{
  "model": "image deblurring model",
  "train_examples": 203450,
  "color_jitter": 0.2,
  "loss": "mse",
  "norm": "batchnorm",
  "hidden_act": "relu",
  "batch_size": 192,
  "lr_schedule": "cosine"
}
Rows from block 5, named by matrix and row number. Each number is 200 + 30 x the weight over the matrix's rms, rounded and kept within 0 to 999. All counts start at 0.
# conv: 3x3 conv (model.mid.1.conv.weight, 192x192x3x3), inputs 80-95, a 3x3 kernel for each
conv.124,195,193,195,203,206,194,200,197,203,200,207,204,199,203,200,203,200,198,190,189,189,188,187,187,197,196,196,208,201,199,199,199,198,190,187,199,198,202,202,207,204,203,203,198,199,193,196,190,193,192,198,192,190,199,202,190,193,194,194,192,191,193,192,207,210,189,208,206,195,208,200,200,201,203,202,194,200,203,206,202,202,189,189,189,186,186,187,194,193,194,193,193,192,191,191,190,196,198,197,205,207,188,199,208,196,202,203,195,191,191,193,190,191,190,198,199,196,196,199,197,200,203,192,196,199,197,210,197,199,201,189,193,198,197,196,189,188,188,186,185,186,194,193,194
conv.125,218,207,221,224,218,220,205,180,195,182,186,174,181,174,180,177,189,156,184,179,183,206,202,205,204,203,204,180,185,180,190,197,197,192,200,198,180,216,249,191,225,224,188,193,189,223,217,221,213,205,197,213,197,222,29,97,40,114,191,153,115,208,159,195,202,189,210,211,193,224,222,193,209,188,223,184,195,208,170,184,193,187,180,184,194,188,194,197,197,203,209,204,175,205,224,176,220,212,180,294,252,343,273,181,324,307,228,341,181,171,210,211,226,226,203,206,220,180,171,145,224,179,162,218,197,143,95,165,73,57,133,45,143,156,149,185,179,183,200,193,196,207,201,207
conv.126,176,186,201,173,152,185,194,144,190,221,236,174,189,208,184,215,217,214,181,180,182,174,172,174,194,192,198,154,200,220,159,229,176,173,168,203,183,233,170,244,231,135,157,133,189,224,198,184,210,137,184,189,219,171,203,206,191,172,188,211,196,195,188,197,219,222,187,241,237,190,271,210,300,223,143,318,211,148,258,223,153,181,178,183,176,172,176,195,190,196,181,180,197,186,197,200,185,219,233,242,163,161,244,157,196,198,169,193,167,172,194,139,113,195,156,108,192,196,229,189,195,201,151,200,226,183,208,223,210,187,189,214,190,215,215,182,178,181,175,171,174,191,187,194
conv.127,201,205,205,202,186,179,205,214,203,238,248,242,180,131,112,199,168,145,149,151,147,225,218,214,174,169,164,200,200,206,196,194,203,205,200,202,233,231,235,233,235,227,228,226,207,195,198,187,220,229,215,196,203,194,223,240,250,241,240,232,202,213,195,222,229,255,225,238,243,158,175,211,235,233,207,191,198,166,188,193,165,154,156,152,231,223,219,237,225,225,184,186,180,196,198,200,165,181,182,245,263,262,195,195,194,188,195,189,178,177,165,219,221,211,189,193,189,218,229,224,196,215,202,193,214,180,240,253,241,221,229,220,180,207,175,151,153,149,228,220,215,178,177,178
conv.128,195,177,189,161,187,209,147,212,211,188,173,196,187,171,155,193,185,192,202,193,197,175,175,180,207,207,209,113,185,212,94,177,202,121,197,207,194,175,244,186,131,230,199,231,205,168,226,255,163,260,248,191,195,189,181,216,207,205,210,205,195,217,190,199,196,199,197,213,178,198,205,192,212,218,150,209,184,183,210,246,139,207,203,210,176,176,182,196,197,207,237,133,177,229,192,158,248,184,183,176,231,210,169,187,205,170,205,185,170,211,170,142,221,145,178,221,183,195,191,247,198,226,204,189,195,187,201,178,208,192,203,229,202,161,197,205,195,202,176,176,181,209,211,219
conv.129,205,193,187,198,200,200,196,212,204,123,216,164,112,213,141,100,212,124,198,184,199,177,172,177,208,200,193,118,177,120,182,204,169,129,152,120,190,187,207,221,185,203,246,176,239,230,210,214,227,207,215,225,192,207,219,211,215,214,211,198,213,211,183,152,178,190,148,204,169,167,191,200,228,172,267,211,197,236,220,221,213,210,193,203,179,174,181,200,193,197,208,155,218,190,165,183,188,177,189,189,182,188,195,193,195,182,181,177,241,176,194,205,184,175,236,186,192,172,198,203,210,204,197,201,191,208,187,213,204,208,204,181,205,201,196,203,190,205,178,173,179,206,203,198
conv.130,176,139,175,203,54,221,188,136,208,168,179,197,192,205,185,200,204,164,181,175,181,168,164,170,194,199,206,198,201,216,192,187,186,203,194,202,255,333,241,207,219,193,162,143,172,233,190,225,190,194,198,198,175,207,222,202,203,183,177,178,229,171,218,161,194,226,162,179,168,226,221,191,200,235,217,218,255,186,213,173,201,177,170,175,174,169,174,202,208,215,203,188,193,212,179,183,223,214,217,240,247,217,238,221,255,228,271,243,204,235,188,201,248,213,201,212,163,199,261,201,185,256,196,225,210,232,191,197,230,195,198,223,205,258,260,177,172,178,170,165,171,193,201,211
conv.131,189,205,205,213,210,197,215,224,223,243,265,264,206,122,107,208,187,147,161,163,163,220,219,222,169,169,161,186,178,195,191,180,185,196,187,181,230,250,237,234,244,231,222,224,207,180,174,171,195,191,202,198,186,183,234,240,241,237,234,222,207,211,200,230,242,252,211,237,235,184,205,219,274,262,242,233,227,213,239,222,220,164,167,167,226,225,230,230,228,232,205,199,198,177,185,193,151,174,182,262,279,266,207,192,196,208,203,194,185,179,183,213,212,216,215,217,220,218,230,226,188,213,193,244,269,227,244,251,237,229,243,232,181,215,203,163,166,165,223,222,225,174,178,177
conv.132,190,295,203,207,122,202,198,0,167,199,191,204,192,207,219,184,173,176,193,193,196,168,167,167,210,212,214,201,201,202,196,184,201,212,198,205,234,194,180,209,228,154,187,188,201,186,210,175,209,205,170,220,199,219,219,185,208,202,183,195,233,187,226,176,214,185,159,205,185,196,194,206,176,235,230,163,208,188,214,176,210,181,180,179,168,166,167,204,201,201,179,196,200,170,181,208,204,221,218,185,155,142,163,112,104,121,160,134,181,199,176,181,201,177,206,233,211,200,177,143,215,257,225,240,227,270,205,192,169,170,163,147,221,231,224,186,180,181,167,165,166,207,205,209
conv.133,113,77,128,190,193,185,226,250,230,154,174,210,229,194,219,250,180,200,173,171,173,192,188,192,195,194,193,206,173,189,223,201,205,187,184,200,206,196,207,224,223,221,199,188,153,197,167,193,179,264,215,198,229,221,193,172,165,209,192,211,217,183,213,169,205,174,229,159,185,255,115,199,206,178,205,221,202,215,225,220,244,174,172,174,186,182,186,192,189,188,194,190,202,198,179,204,177,201,214,222,219,207,179,139,157,213,200,192,197,145,179,204,176,194,216,202,193,208,192,200,204,179,170,184,151,168,204,214,223,245,239,241,160,149,153,173,171,172,188,183,188,189,184,186
conv.134,198,162,164,197,142,223,199,205,164,151,166,120,177,156,131,120,139,72,210,190,203,173,158,162,199,193,195,214,201,206,265,183,206,214,236,228,213,197,195,198,237,228,235,212,214,192,194,242,164,178,294,205,163,122,205,195,186,218,186,202,181,205,224,166,211,136,181,208,139,174,189,121,193,234,177,186,203,112,180,240,181,206,179,197,173,155,161,217,200,200,212,203,252,208,184,228,197,231,232,211,191,228,187,163,197,197,179,220,213,222,222,180,197,236,193,188,219,183,230,205,175,215,227,224,183,179,211,199,193,201,203,192,226,186,231,209,185,198,172,156,161,209,195,192
conv.135,181,170,156,201,204,199,192,195,198,193,188,200,180,184,204,202,164,207,176,175,176,202,199,195,207,203,196,179,139,125,197,174,151,189,178,141,198,269,188,257,217,171,257,147,176,173,247,160,203,180,183,214,181,216,252,169,165,251,190,207,208,173,196,186,201,200,196,165,195,217,184,189,159,232,195,205,247,178,137,208,176,178,177,178,191,194,192,204,213,209,204,190,183,181,194,197,211,209,217,259,198,189,254,196,182,217,208,187,219,211,186,231,242,196,227,223,201,202,234,202,215,200,189,205,224,176,277,197,164,138,182,200,275,224,156,176,175,177,202,201,197,205,209,201
conv.136,192,206,196,202,206,192,207,209,190,198,208,207,196,202,207,198,199,202,187,187,187,191,190,190,197,198,196,189,183,192,193,181,185,184,181,188,218,202,197,202,186,198,193,191,195,192,184,194,190,188,200,188,194,196,205,207,206,194,189,189,197,191,195,199,207,208,197,203,207,197,202,201,220,197,201,209,202,196,206,206,204,187,187,186,190,189,189,194,194,193,199,199,198,200,199,199,197,196,197,206,205,200,210,202,202,197,197,199,195,198,194,199,200,198,196,198,199,212,219,212,189,184,198,195,192,196,205,204,206,200,198,204,196,193,195,187,187,186,190,190,189,196,195,194
conv.137,176,188,201,178,157,156,175,201,152,189,193,164,195,228,184,164,232,177,171,167,171,206,200,205,199,201,205,151,160,219,191,176,219,155,135,210,219,193,193,235,201,234,246,210,194,211,182,190,209,210,193,210,204,169,171,153,207,186,194,189,169,166,183,201,171,289,215,198,254,185,213,281,240,243,127,225,221,147,214,176,153,170,167,172,198,191,196,194,194,204,206,173,200,204,181,196,202,195,197,162,203,207,203,192,180,202,201,199,200,189,184,206,199,169,216,194,157,179,179,164,196,174,171,220,204,156,212,178,177,196,175,153,199,203,194,170,166,171,200,193,200,199,202,208
conv.138,184,196,205,201,182,180,205,208,205,235,238,238,189,152,128,205,188,164,144,145,141,226,218,212,181,176,171,198,201,206,183,189,195,194,195,195,225,231,234,232,243,231,232,239,214,190,187,184,207,214,205,186,206,192,226,248,254,237,231,227,207,215,199,233,237,254,228,243,248,169,185,207,229,228,209,200,200,184,190,192,177,149,149,146,232,223,218,238,226,221,183,186,181,193,198,200,172,186,196,250,257,261,199,199,199,207,207,204,177,169,160,214,217,204,191,200,195,210,223,225,198,217,209,211,228,197,234,245,240,215,225,219,196,217,189,145,147,142,228,220,213,185,183,181
conv.139,187,196,212,187,207,187,196,169,191,202,212,220,214,204,238,201,200,233,166,180,201,206,205,197,197,196,199,189,220,196,121,207,293,195,196,205,192,172,179,220,214,147,195,182,228,188,119,167,124,17,50,215,172,210,205,187,178,196,181,164,206,194,211,205,178,243,201,203,223,218,186,223,211,242,247,282,249,301,235,226,268,167,186,210,187,191,197,182,186,201,177,238,208,193,238,189,197,190,200,214,183,179,237,215,194,221,214,177,206,184,212,222,191,251,229,206,254,207,203,183,189,192,191,192,172,204,208,208,209,189,228,187,207,241,205,166,180,205,205,203,202,192,193,198
conv.140,197,203,199,193,191,193,195,198,198,199,195,197,199,197,197,201,196,201,194,193,194,193,192,193,197,196,196,199,201,194,199,197,197,203,199,201,204,196,195,202,202,195,204,200,197,202,199,201,201,200,197,200,201,198,203,200,201,196,190,199,196,192,195,201,201,201,199,201,200,199,198,204,201,201,202,201,199,197,201,200,194,194,193,194,192,192,193,196,195,196,196,196,197,196,196,197,198,198,199,200,200,197,198,199,195,200,203,194,196,195,197,196,194,196,199,197,199,200,199,197,198,196,195,196,196,196,200,197,199,200,196,192,197,195,195,193,193,194,192,191,192,196,195,196
conv.141,203,198,201,195,214,202,184,200,201,201,197,199,201,203,193,200,203,191,188,188,189,186,185,186,193,192,193,193,198,195,194,196,203,195,198,206,203,204,191,194,197,194,191,194,194,198,198,196,201,200,209,188,202,191,197,207,211,204,208,211,197,191,191,198,199,199,202,199,201,201,203,197,199,205,202,195,196,206,192,202,205,188,188,189,185,184,185,191,190,191,192,193,194,192,191,191,194,193,192,201,194,200,197,204,202,200,200,198,198,195,197,193,198,194,195,200,197,194,189,197,199,189,205,201,199,199,201,201,196,199,196,194,195,198,193,188,187,188,185,184,184,191,190,191
conv.142,168,194,188,224,217,188,189,158,201,163,226,181,163,247,206,207,238,190,206,203,205,185,181,185,201,194,198,234,215,227,223,216,246,188,208,216,141,211,202,90,220,243,223,209,167,173,157,181,143,185,127,167,141,184,175,188,174,205,221,210,200,200,182,205,189,243,195,206,191,209,150,203,258,219,203,245,269,255,247,218,213,199,197,205,185,182,185,214,211,210,212,217,232,197,185,199,236,173,193,209,196,182,243,254,191,253,213,230,85,100,209,59,75,232,61,105,225,244,185,196,225,205,216,193,201,216,194,216,205,232,174,199,253,198,213,205,199,203,185,180,184,202,193,194
conv.143,198,250,217,247,277,250,217,310,264,213,241,220,213,212,180,211,208,202,184,178,181,213,201,201,213,204,203,228,226,218,188,220,186,192,212,190,218,221,215,165,178,162,131,283,143,206,212,168,185,208,198,205,202,197,231,272,231,180,198,160,208,227,217,218,237,233,193,213,217,213,181,201,209,185,215,178,196,167,159,175,235,185,178,181,205,196,197,203,193,192,177,195,175,198,176,178,206,192,202,166,146,152,186,178,194,206,228,186,191,205,186,220,175,198,211,180,205,261,272,223,171,142,178,189,124,177,110,131,120,136,144,177,181,175,194,184,178,181,204,193,193,204,197,203
conv.144,152,128,159,200,145,199,217,154,213,179,181,200,206,205,176,207,222,234,190,199,201,194,198,195,186,193,200,194,204,219,203,222,223,182,180,195,240,317,218,200,190,194,143,85,138,229,236,205,196,203,210,188,179,197,240,230,211,203,185,203,176,163,162,181,195,232,182,163,206,239,217,195,234,217,222,260,233,218,216,157,171,203,201,199,197,199,196,200,205,204,217,217,206,190,182,179,208,218,201,195,145,172,235,254,258,210,217,222,205,236,213,230,216,203,223,199,220,239,309,231,214,227,194,202,215,169,209,222,221,185,199,233,220,234,236,189,195,197,197,200,199,192,198,204
conv.145,217,210,216,199,197,195,205,205,215,197,208,150,202,210,214,203,229,205,171,188,212,160,164,203,210,204,202,212,183,240,203,163,293,178,175,200,208,195,205,201,212,183,237,205,171,163,102,0,179,166,60,190,215,185,185,184,218,200,204,194,181,173,190,206,214,193,183,217,217,167,213,209,262,240,227,296,333,258,239,204,228,169,176,199,160,164,199,197,198,207,202,248,194,180,213,244,196,190,166,200,197,207,217,213,211,206,170,237,199,204,238,236,234,265,180,215,217,192,209,199,189,213,172,187,195,211,205,203,222,207,180,236,194,183,227,170,186,209,160,165,207,206,204,207
conv.146,183,201,197,214,236,199,196,185,205,210,194,211,202,212,213,168,161,194,200,166,172,180,155,165,207,208,199,184,157,258,272,169,208,249,234,210,222,173,243,226,80,171,167,173,191,178,179,141,319,131,381,209,237,134,161,223,162,184,207,205,253,227,199,177,196,185,216,204,214,198,214,184,187,239,226,129,180,239,161,204,158,196,164,179,179,157,168,213,208,211,217,200,215,140,105,181,175,152,227,252,221,222,223,183,241,212,186,192,148,192,226,196,185,194,135,185,235,187,158,154,207,225,172,195,191,174,188,203,195,218,190,223,249,225,215,203,163,173,177,153,167,210,198,202
conv.147,203,199,193,210,212,195,205,192,190,226,158,197,184,182,209,204,142,188,197,196,201,178,174,180,196,190,196,177,153,143,213,191,179,182,148,127,191,195,226,183,187,227,170,196,229,235,247,212,241,230,199,234,238,208,195,177,189,202,200,204,177,192,194,150,117,190,164,182,218,134,111,198,204,221,216,211,216,203,160,134,144,205,200,206,182,179,184,201,195,199,220,179,219,208,168,188,210,169,192,207,202,202,200,186,209,183,186,203,193,191,184,192,186,160,190,208,175,173,187,218,188,199,208,178,194,209,196,188,179,188,193,186,173,187,188,202,197,202,181,177,182,200,193,197
conv.148,196,199,199,197,199,197,198,200,200,200,200,198,202,201,202,201,201,200,195,195,195,195,194,195,198,197,197,198,197,197,198,199,197,199,200,200,201,203,201,200,202,201,199,199,197,200,198,199,199,199,198,201,201,200,198,200,201,203,202,200,200,200,200,199,199,199,197,198,200,197,197,199,199,198,200,198,197,198,200,199,198,195,195,195,195,194,195,197,197,197,196,196,196,196,196,197,198,199,198,197,199,199,201,199,199,202,200,201,197,197,196,198,197,197,200,200,199,199,199,201,198,198,198,197,197,199,199,199,199,200,199,200,197,198,198,195,195,195,195,195,195,197,197,197
conv.149,235,190,180,169,221,189,214,192,192,215,160,192,190,169,170,182,185,167,200,201,208,173,168,174,202,203,206,269,181,193,319,201,199,237,211,228,173,203,240,158,116,214,182,218,226,182,236,264,173,209,248,227,184,156,217,221,200,192,207,225,202,212,186,191,217,210,232,226,199,194,227,187,167,184,154,97,216,147,220,216,182,194,190,188,175,169,173,212,207,210,195,211,217,224,222,183,212,246,220,192,217,217,250,165,214,229,203,210,171,101,197,123,51,202,176,86,193,220,187,193,187,213,232,206,161,213,216,201,201,217,201,189,168,184,189,193,195,200,173,167,174,206,205,215
conv.150,189,244,199,195,234,227,211,124,194,207,195,188,190,179,157,160,159,177,181,172,205,150,144,160,202,194,202,214,220,184,210,256,135,212,207,232,201,115,144,262,86,70,137,200,182,214,233,252,191,253,355,176,195,166,209,206,175,182,196,216,180,145,195,193,177,172,200,200,203,204,183,194,181,186,175,171,182,182,229,186,172,170,167,212,148,142,156,222,211,211,137,226,195,127,186,171,108,154,209,134,155,167,144,204,178,177,202,182,175,211,202,184,184,192,184,202,183,204,212,186,210,215,219,175,204,239,194,236,211,149,186,128,166,178,160,178,174,212,146,142,161,208,200,208
conv.151,177,216,184,209,201,204,185,179,188,172,168,151,205,200,180,190,172,144,204,189,201,173,170,180,195,189,198,200,80,193,213,147,195,169,99,143,191,211,182,188,218,220,182,204,229,192,190,204,210,186,219,202,165,215,220,201,217,215,200,204,229,212,197,70,136,219,108,190,215,62,179,182,199,245,139,213,202,152,169,239,163,204,188,202,178,175,188,194,188,199,216,187,168,205,169,155,201,180,178,194,194,188,214,198,189,199,166,186,182,180,147,153,168,182,184,153,213,187,159,219,233,196,206,197,177,196,194,181,183,207,209,194,209,210,203,209,189,201,175,172,183,192,183,195
conv.152,199,210,175,188,193,191,188,188,179,176,221,147,145,196,175,175,216,162,201,196,202,175,169,173,196,195,194,128,200,179,205,212,190,134,188,197,197,192,203,211,210,200,246,170,213,214,192,195,216,214,197,243,208,210,223,184,187,194,197,171,190,198,181,158,229,227,200,184,245,179,224,220,199,171,229,186,189,203,164,172,244,201,195,200,177,171,175,202,193,194,228,173,236,218,162,223,205,166,230,200,184,160,206,194,168,196,174,176,233,221,190,218,190,151,250,239,166,203,170,217,213,200,215,208,168,186,162,186,215,175,182,183,200,201,179,204,198,202,176,169,174,201,194,194
conv.153,199,199,210,199,184,176,214,207,206,241,251,250,182,143,119,199,189,151,144,146,142,228,220,216,175,168,163,196,206,212,190,191,200,204,196,195,228,225,234,234,235,228,234,238,220,196,194,191,210,214,209,196,204,195,232,249,258,247,245,234,215,221,209,235,241,251,228,240,239,154,178,199,237,253,216,190,196,167,179,181,169,149,151,147,233,225,221,238,225,224,188,189,183,188,197,198,169,187,192,260,265,261,202,196,198,205,207,197,186,172,161,224,222,205,204,203,197,209,220,221,207,223,208,213,227,196,238,251,243,216,226,219,187,212,182,146,148,144,230,222,217,179,177,178
conv.154,222,172,223,188,194,196,179,241,187,179,170,194,173,184,227,193,175,224,178,164,167,175,155,161,207,196,198,220,207,203,178,233,200,225,223,204,154,250,279,272,207,166,241,155,245,215,126,192,115,197,205,171,219,174,301,213,192,145,195,227,185,200,207,199,220,223,200,182,215,231,202,217,201,188,164,200,187,219,212,203,193,174,166,167,177,161,165,217,205,203,151,234,172,190,219,179,195,206,203,260,232,65,92,191,156,288,223,80,188,198,220,168,200,207,179,204,211,226,173,263,225,172,216,275,235,154,241,221,212,73,152,284,226,184,104,179,167,173,180,160,167,206,200,204
conv.155,184,164,199,215,161,154,219,210,187,216,177,178,202,205,221,217,170,196,209,207,209,209,208,212,196,191,198,216,156,220,191,219,190,227,191,230,235,237,267,255,241,210,198,200,254,176,104,79,183,73,189,209,148,159,214,224,219,193,182,127,208,212,185,164,213,195,170,210,172,196,190,150,219,248,146,228,279,240,201,202,202,183,183,187,178,175,172,186,187,193,225,260,223,208,246,254,231,263,224,195,228,222,264,295,279,206,290,239,181,144,217,180,136,213,175,143,217,228,233,238,177,205,154,193,192,174,170,222,210,173,208,225,179,219,233,201,202,207,206,206,208,191,191,194
conv.156,197,207,198,208,209,188,204,208,192,224,237,238,189,135,112,194,185,147,148,150,147,221,219,216,176,174,167,217,196,214,199,201,199,195,193,185,236,234,214,244,262,214,237,241,214,186,199,198,196,215,201,187,210,188,224,238,233,225,229,217,195,201,179,208,228,258,211,249,245,167,189,212,255,225,212,206,192,166,202,195,168,152,155,152,228,224,222,229,226,227,182,184,180,185,190,193,157,175,179,241,248,246,196,187,185,200,200,185,176,178,176,212,209,210,187,193,196,204,219,219,193,217,205,211,239,200,230,234,231,214,222,209,175,209,182,149,152,149,223,220,218,176,180,178
conv.157,201,211,177,176,193,222,182,194,194,211,195,201,196,198,194,188,184,208,181,174,179,207,176,197,195,191,199,210,238,261,218,183,288,170,232,222,167,172,215,124,194,363,220,179,129,202,183,239,156,247,233,209,178,211,196,196,188,185,190,198,217,200,194,209,162,244,200,184,225,196,179,239,188,221,227,179,209,189,199,205,219,180,172,178,215,193,214,195,186,197,153,153,232,186,167,257,217,182,239,189,202,230,157,234,267,184,200,274,188,212,215,199,228,241,164,195,223,185,188,206,191,214,251,213,196,175,183,187,172,197,195,213,203,214,219,179,171,177,204,180,201,179,181,186
conv.158,183,216,199,213,197,217,179,202,231,221,203,217,194,194,191,211,194,215,147,190,197,171,191,202,208,205,189,171,217,211,168,211,245,206,225,174,219,183,177,256,169,172,189,160,159,147,85,156,105,77,149,189,152,149,211,199,181,201,203,178,199,211,191,213,181,194,208,227,205,194,195,231,203,214,227,249,202,209,243,221,215,151,197,215,164,179,199,197,204,206,201,180,212,221,193,155,228,235,286,211,207,188,249,220,254,199,200,220,158,143,198,160,121,154,219,119,267,195,187,209,181,161,184,196,187,178,193,181,183,213,219,170,208,204,210,145,191,205,168,186,206,199,208,203
conv.159,250,66,238,237,265,232,224,212,223,205,190,212,231,210,196,192,211,222,175,171,179,164,160,168,204,219,217,204,228,210,223,213,212,207,202,209,135,360,154,155,158,167,191,199,174,178,153,169,229,212,187,202,205,198,189,211,223,189,197,177,195,227,225,216,198,209,206,174,200,204,198,211,194,204,182,194,193,189,194,200,198,177,171,179,168,163,172,217,216,218,204,144,172,191,160,166,212,207,213,154,127,148,189,123,129,193,210,201,205,227,213,214,191,212,202,194,180,210,236,208,213,186,200,193,190,175,174,169,183,174,162,170,205,204,220,174,170,178,164,161,169,214,220,213
conv.160,213,197,224,217,205,203,211,224,198,240,214,238,196,142,141,207,168,164,162,161,156,228,218,209,185,177,168,192,214,234,201,191,214,200,196,204,238,246,247,229,248,253,204,229,214,161,185,211,192,218,233,198,202,195,231,224,251,247,237,229,218,209,209,237,248,256,220,241,236,171,201,210,251,256,240,191,189,164,212,211,179,167,167,161,233,223,215,242,229,219,189,195,191,199,193,194,192,203,202,260,240,258,176,183,171,182,169,180,179,183,158,233,208,197,218,213,197,229,231,214,222,222,223,194,182,161,255,238,227,248,264,226,197,205,179,164,164,159,230,220,211,198,192,184
conv.161,219,215,172,155,164,144,165,159,158,176,190,182,211,194,159,175,168,146,202,204,203,183,174,176,207,190,193,186,200,202,191,203,190,192,206,176,219,179,148,197,193,192,147,174,217,223,188,216,209,204,204,209,208,211,295,247,270,263,165,220,216,261,212,201,185,162,233,205,176,182,189,170,202,219,193,198,199,166,222,221,205,201,199,201,185,176,179,214,196,201,204,174,179,173,177,162,199,184,184,249,227,180,209,237,213,184,203,237,227,218,225,215,205,186,190,192,207,186,209,179,202,233,232,158,243,214,336,250,379,176,190,193,147,225,124,202,200,203,184,174,177,213,197,202
conv.162,161,128,206,200,268,229,254,240,236,171,165,215,204,239,176,189,266,203,175,173,176,203,191,205,199,203,201,142,155,214,232,151,191,234,188,203,171,165,194,170,234,202,238,236,212,202,157,187,192,270,182,215,204,208,203,176,159,251,220,232,140,175,146,149,190,201,169,163,208,198,200,213,206,175,189,168,248,141,214,225,189,173,172,175,198,188,198,200,199,198,180,173,195,211,227,258,222,234,234,196,179,163,323,191,216,212,200,198,199,166,182,113,181,198,192,205,206,171,155,184,232,209,270,244,285,258,203,200,238,185,172,178,234,209,242,174,172,175,201,190,202,197,199,204
conv.163,204,170,183,213,172,212,210,237,195,186,199,203,194,181,192,209,203,214,193,189,195,174,170,173,193,187,193,169,200,207,170,178,197,191,177,212,155,238,291,180,260,199,197,198,217,184,212,177,198,215,181,191,178,210,213,192,236,197,174,176,183,178,183,197,160,213,201,193,197,200,201,206,210,141,205,220,214,195,184,191,185,190,188,195,179,175,179,214,213,217,178,179,176,165,147,164,197,200,192,229,214,184,192,189,197,169,202,194,190,199,204,166,200,219,197,190,167,204,239,178,211,249,222,172,206,217,218,235,221,229,214,202,169,165,171,191,188,197,175,171,174,209,204,206
conv.164,199,192,224,177,184,206,177,211,211,162,167,203,148,185,201,184,210,230,176,175,177,178,177,178,206,206,205,195,201,207,208,179,209,194,196,203,203,174,186,227,222,206,204,196,184,204,185,189,195,189,174,189,207,181,295,284,282,166,141,132,254,228,258,228,210,196,208,193,206,208,176,213,206,216,203,228,210,211,208,200,200,176,176,177,178,177,178,199,198,198,203,235,215,188,216,198,200,229,204,233,265,268,206,235,228,179,208,218,167,164,159,166,185,187,171,185,196,222,208,234,167,180,194,160,178,200,187,147,192,227,189,215,238,255,256,177,175,176,178,177,178,203,202,203
conv.165,184,177,239,190,224,163,199,210,186,218,182,226,222,220,213,218,210,192,183,183,194,171,169,174,202,203,207,204,215,181,202,223,218,184,199,209,206,174,207,228,149,156,208,159,225,189,148,140,188,174,144,186,185,183,222,201,185,210,179,200,180,192,189,218,201,236,225,201,243,220,190,229,216,263,222,269,321,226,191,239,214,184,186,195,175,173,176,211,210,212,224,206,169,206,195,174,213,183,188,213,233,211,183,173,235,205,201,188,207,182,172,204,196,188,201,194,199,179,163,205,174,232,220,196,185,200,210,223,212,230,229,242,199,201,199,183,183,195,173,170,175,205,204,213
conv.166,204,173,247,222,264,227,217,274,208,228,199,193,175,195,188,192,201,207,200,198,202,186,181,184,201,197,198,195,196,190,189,176,201,206,189,195,251,141,207,217,159,225,230,276,196,198,200,216,226,196,184,218,185,200,219,197,214,225,207,214,239,239,234,221,200,194,223,210,224,191,221,212,230,147,198,209,211,199,173,202,197,208,200,204,188,180,186,208,201,204,171,194,204,182,180,214,225,180,208,228,276,215,217,203,163,184,165,212,228,231,215,210,210,230,222,242,216,240,264,269,186,204,190,219,207,211,177,219,174,208,184,167,214,195,193,200,196,200,186,180,184,199,193,198
conv.167,204,207,210,197,189,183,204,206,198,244,253,256,201,120,98,208,187,142,148,150,148,219,218,219,171,167,160,198,187,194,196,187,178,193,182,167,238,240,224,237,238,221,223,232,211,199,192,183,204,212,193,185,187,175,233,245,248,235,238,231,195,205,189,231,240,255,229,247,247,169,198,210,258,247,215,213,203,182,220,200,183,153,156,152,226,224,225,229,226,226,189,190,183,184,196,198,154,178,179,254,262,256,196,195,192,194,197,179,172,179,170,212,219,211,183,195,194,223,225,217,181,203,189,195,223,183,241,253,237,222,237,214,174,208,178,150,153,150,222,221,221,171,174,169
conv.168,179,196,174,196,181,198,186,187,176,104,124,76,126,161,88,114,109,66,204,191,201,181,174,176,195,194,196,218,207,187,229,215,204,192,190,175,182,178,193,173,175,207,213,227,236,215,232,212,219,216,207,214,188,207,177,187,163,195,228,222,186,222,178,107,149,141,134,209,157,114,145,110,256,250,250,220,214,238,274,274,264,205,196,217,184,176,178,206,202,203,196,192,210,222,201,197,214,201,182,220,190,206,203,175,202,207,181,187,193,176,212,185,200,191,175,213,196,165,174,136,187,190,160,204,213,170,186,197,190,173,189,175,181,188,179,201,189,199,183,175,177,194,194,198
conv.169,187,236,180,187,203,197,210,232,233,165,212,215,165,205,172,155,186,223,171,168,172,167,163,165,203,206,203,222,189,196,167,223,218,180,208,231,162,182,275,213,190,164,177,218,223,197,189,345,165,175,221,200,179,234,219,186,176,224,218,186,198,214,209,143,182,234,139,187,215,145,168,233,187,223,130,193,211,108,209,198,176,171,167,169,171,167,168,215,212,209,167,159,209,174,144,177,204,190,221,180,201,191,195,217,193,223,175,186,183,129,168,150,104,265,206,145,180,179,206,173,241,202,259,185,195,199,177,161,169,210,223,214,189,188,199,167,167,170,166,162,167,206,210,209
conv.170,196,205,211,201,194,187,207,208,210,241,258,259,191,145,130,210,179,159,146,148,144,230,222,216,179,171,164,197,215,217,198,193,206,209,197,206,226,230,234,229,233,226,227,240,220,195,193,191,216,220,206,189,199,198,233,248,257,235,237,228,212,218,207,225,237,251,222,245,250,159,183,205,239,245,219,190,201,172,194,185,171,152,153,149,236,226,221,242,227,223,188,189,182,195,200,201,167,177,181,256,268,264,199,200,195,204,203,197,175,179,161,219,222,209,190,198,192,222,224,217,194,217,201,203,220,187,236,249,241,217,227,221,183,210,176,148,150,146,232,224,217,182,180,178
conv.171,195,193,199,182,266,172,245,140,250,201,206,207,231,208,216,201,208,204,173,168,172,181,176,181,199,194,196,241,230,204,194,220,191,202,208,194,144,181,183,180,213,237,188,239,203,220,220,227,187,211,208,201,188,178,103,161,120,151,245,200,165,188,173,199,223,201,199,195,204,220,193,207,204,207,219,221,195,233,237,192,227,173,168,173,186,183,185,214,212,211,175,145,187,149,139,142,160,127,157,194,227,208,148,206,171,162,200,158,199,213,174,189,191,165,194,207,196,98,130,103,140,141,148,161,204,178,155,191,118,123,164,101,72,176,45,172,167,171,186,182,184,210,202,205
conv.172,179,194,249,174,183,190,203,182,229,186,168,156,220,201,140,197,209,180,174,168,172,215,180,205,210,195,194,158,188,196,148,202,182,186,206,179,195,220,216,168,173,142,157,182,218,190,200,183,217,180,155,188,198,215,175,206,152,204,233,185,199,198,193,179,203,224,177,195,203,157,224,209,215,144,163,195,181,226,166,179,239,171,167,173,209,187,203,197,182,189,183,213,203,211,238,221,161,204,253,199,197,126,223,179,194,205,200,190,147,142,184,158,141,161,174,164,197,184,202,211,175,234,187,204,218,193,169,189,200,185,194,208,183,208,185,172,166,169,211,178,202,202,181,182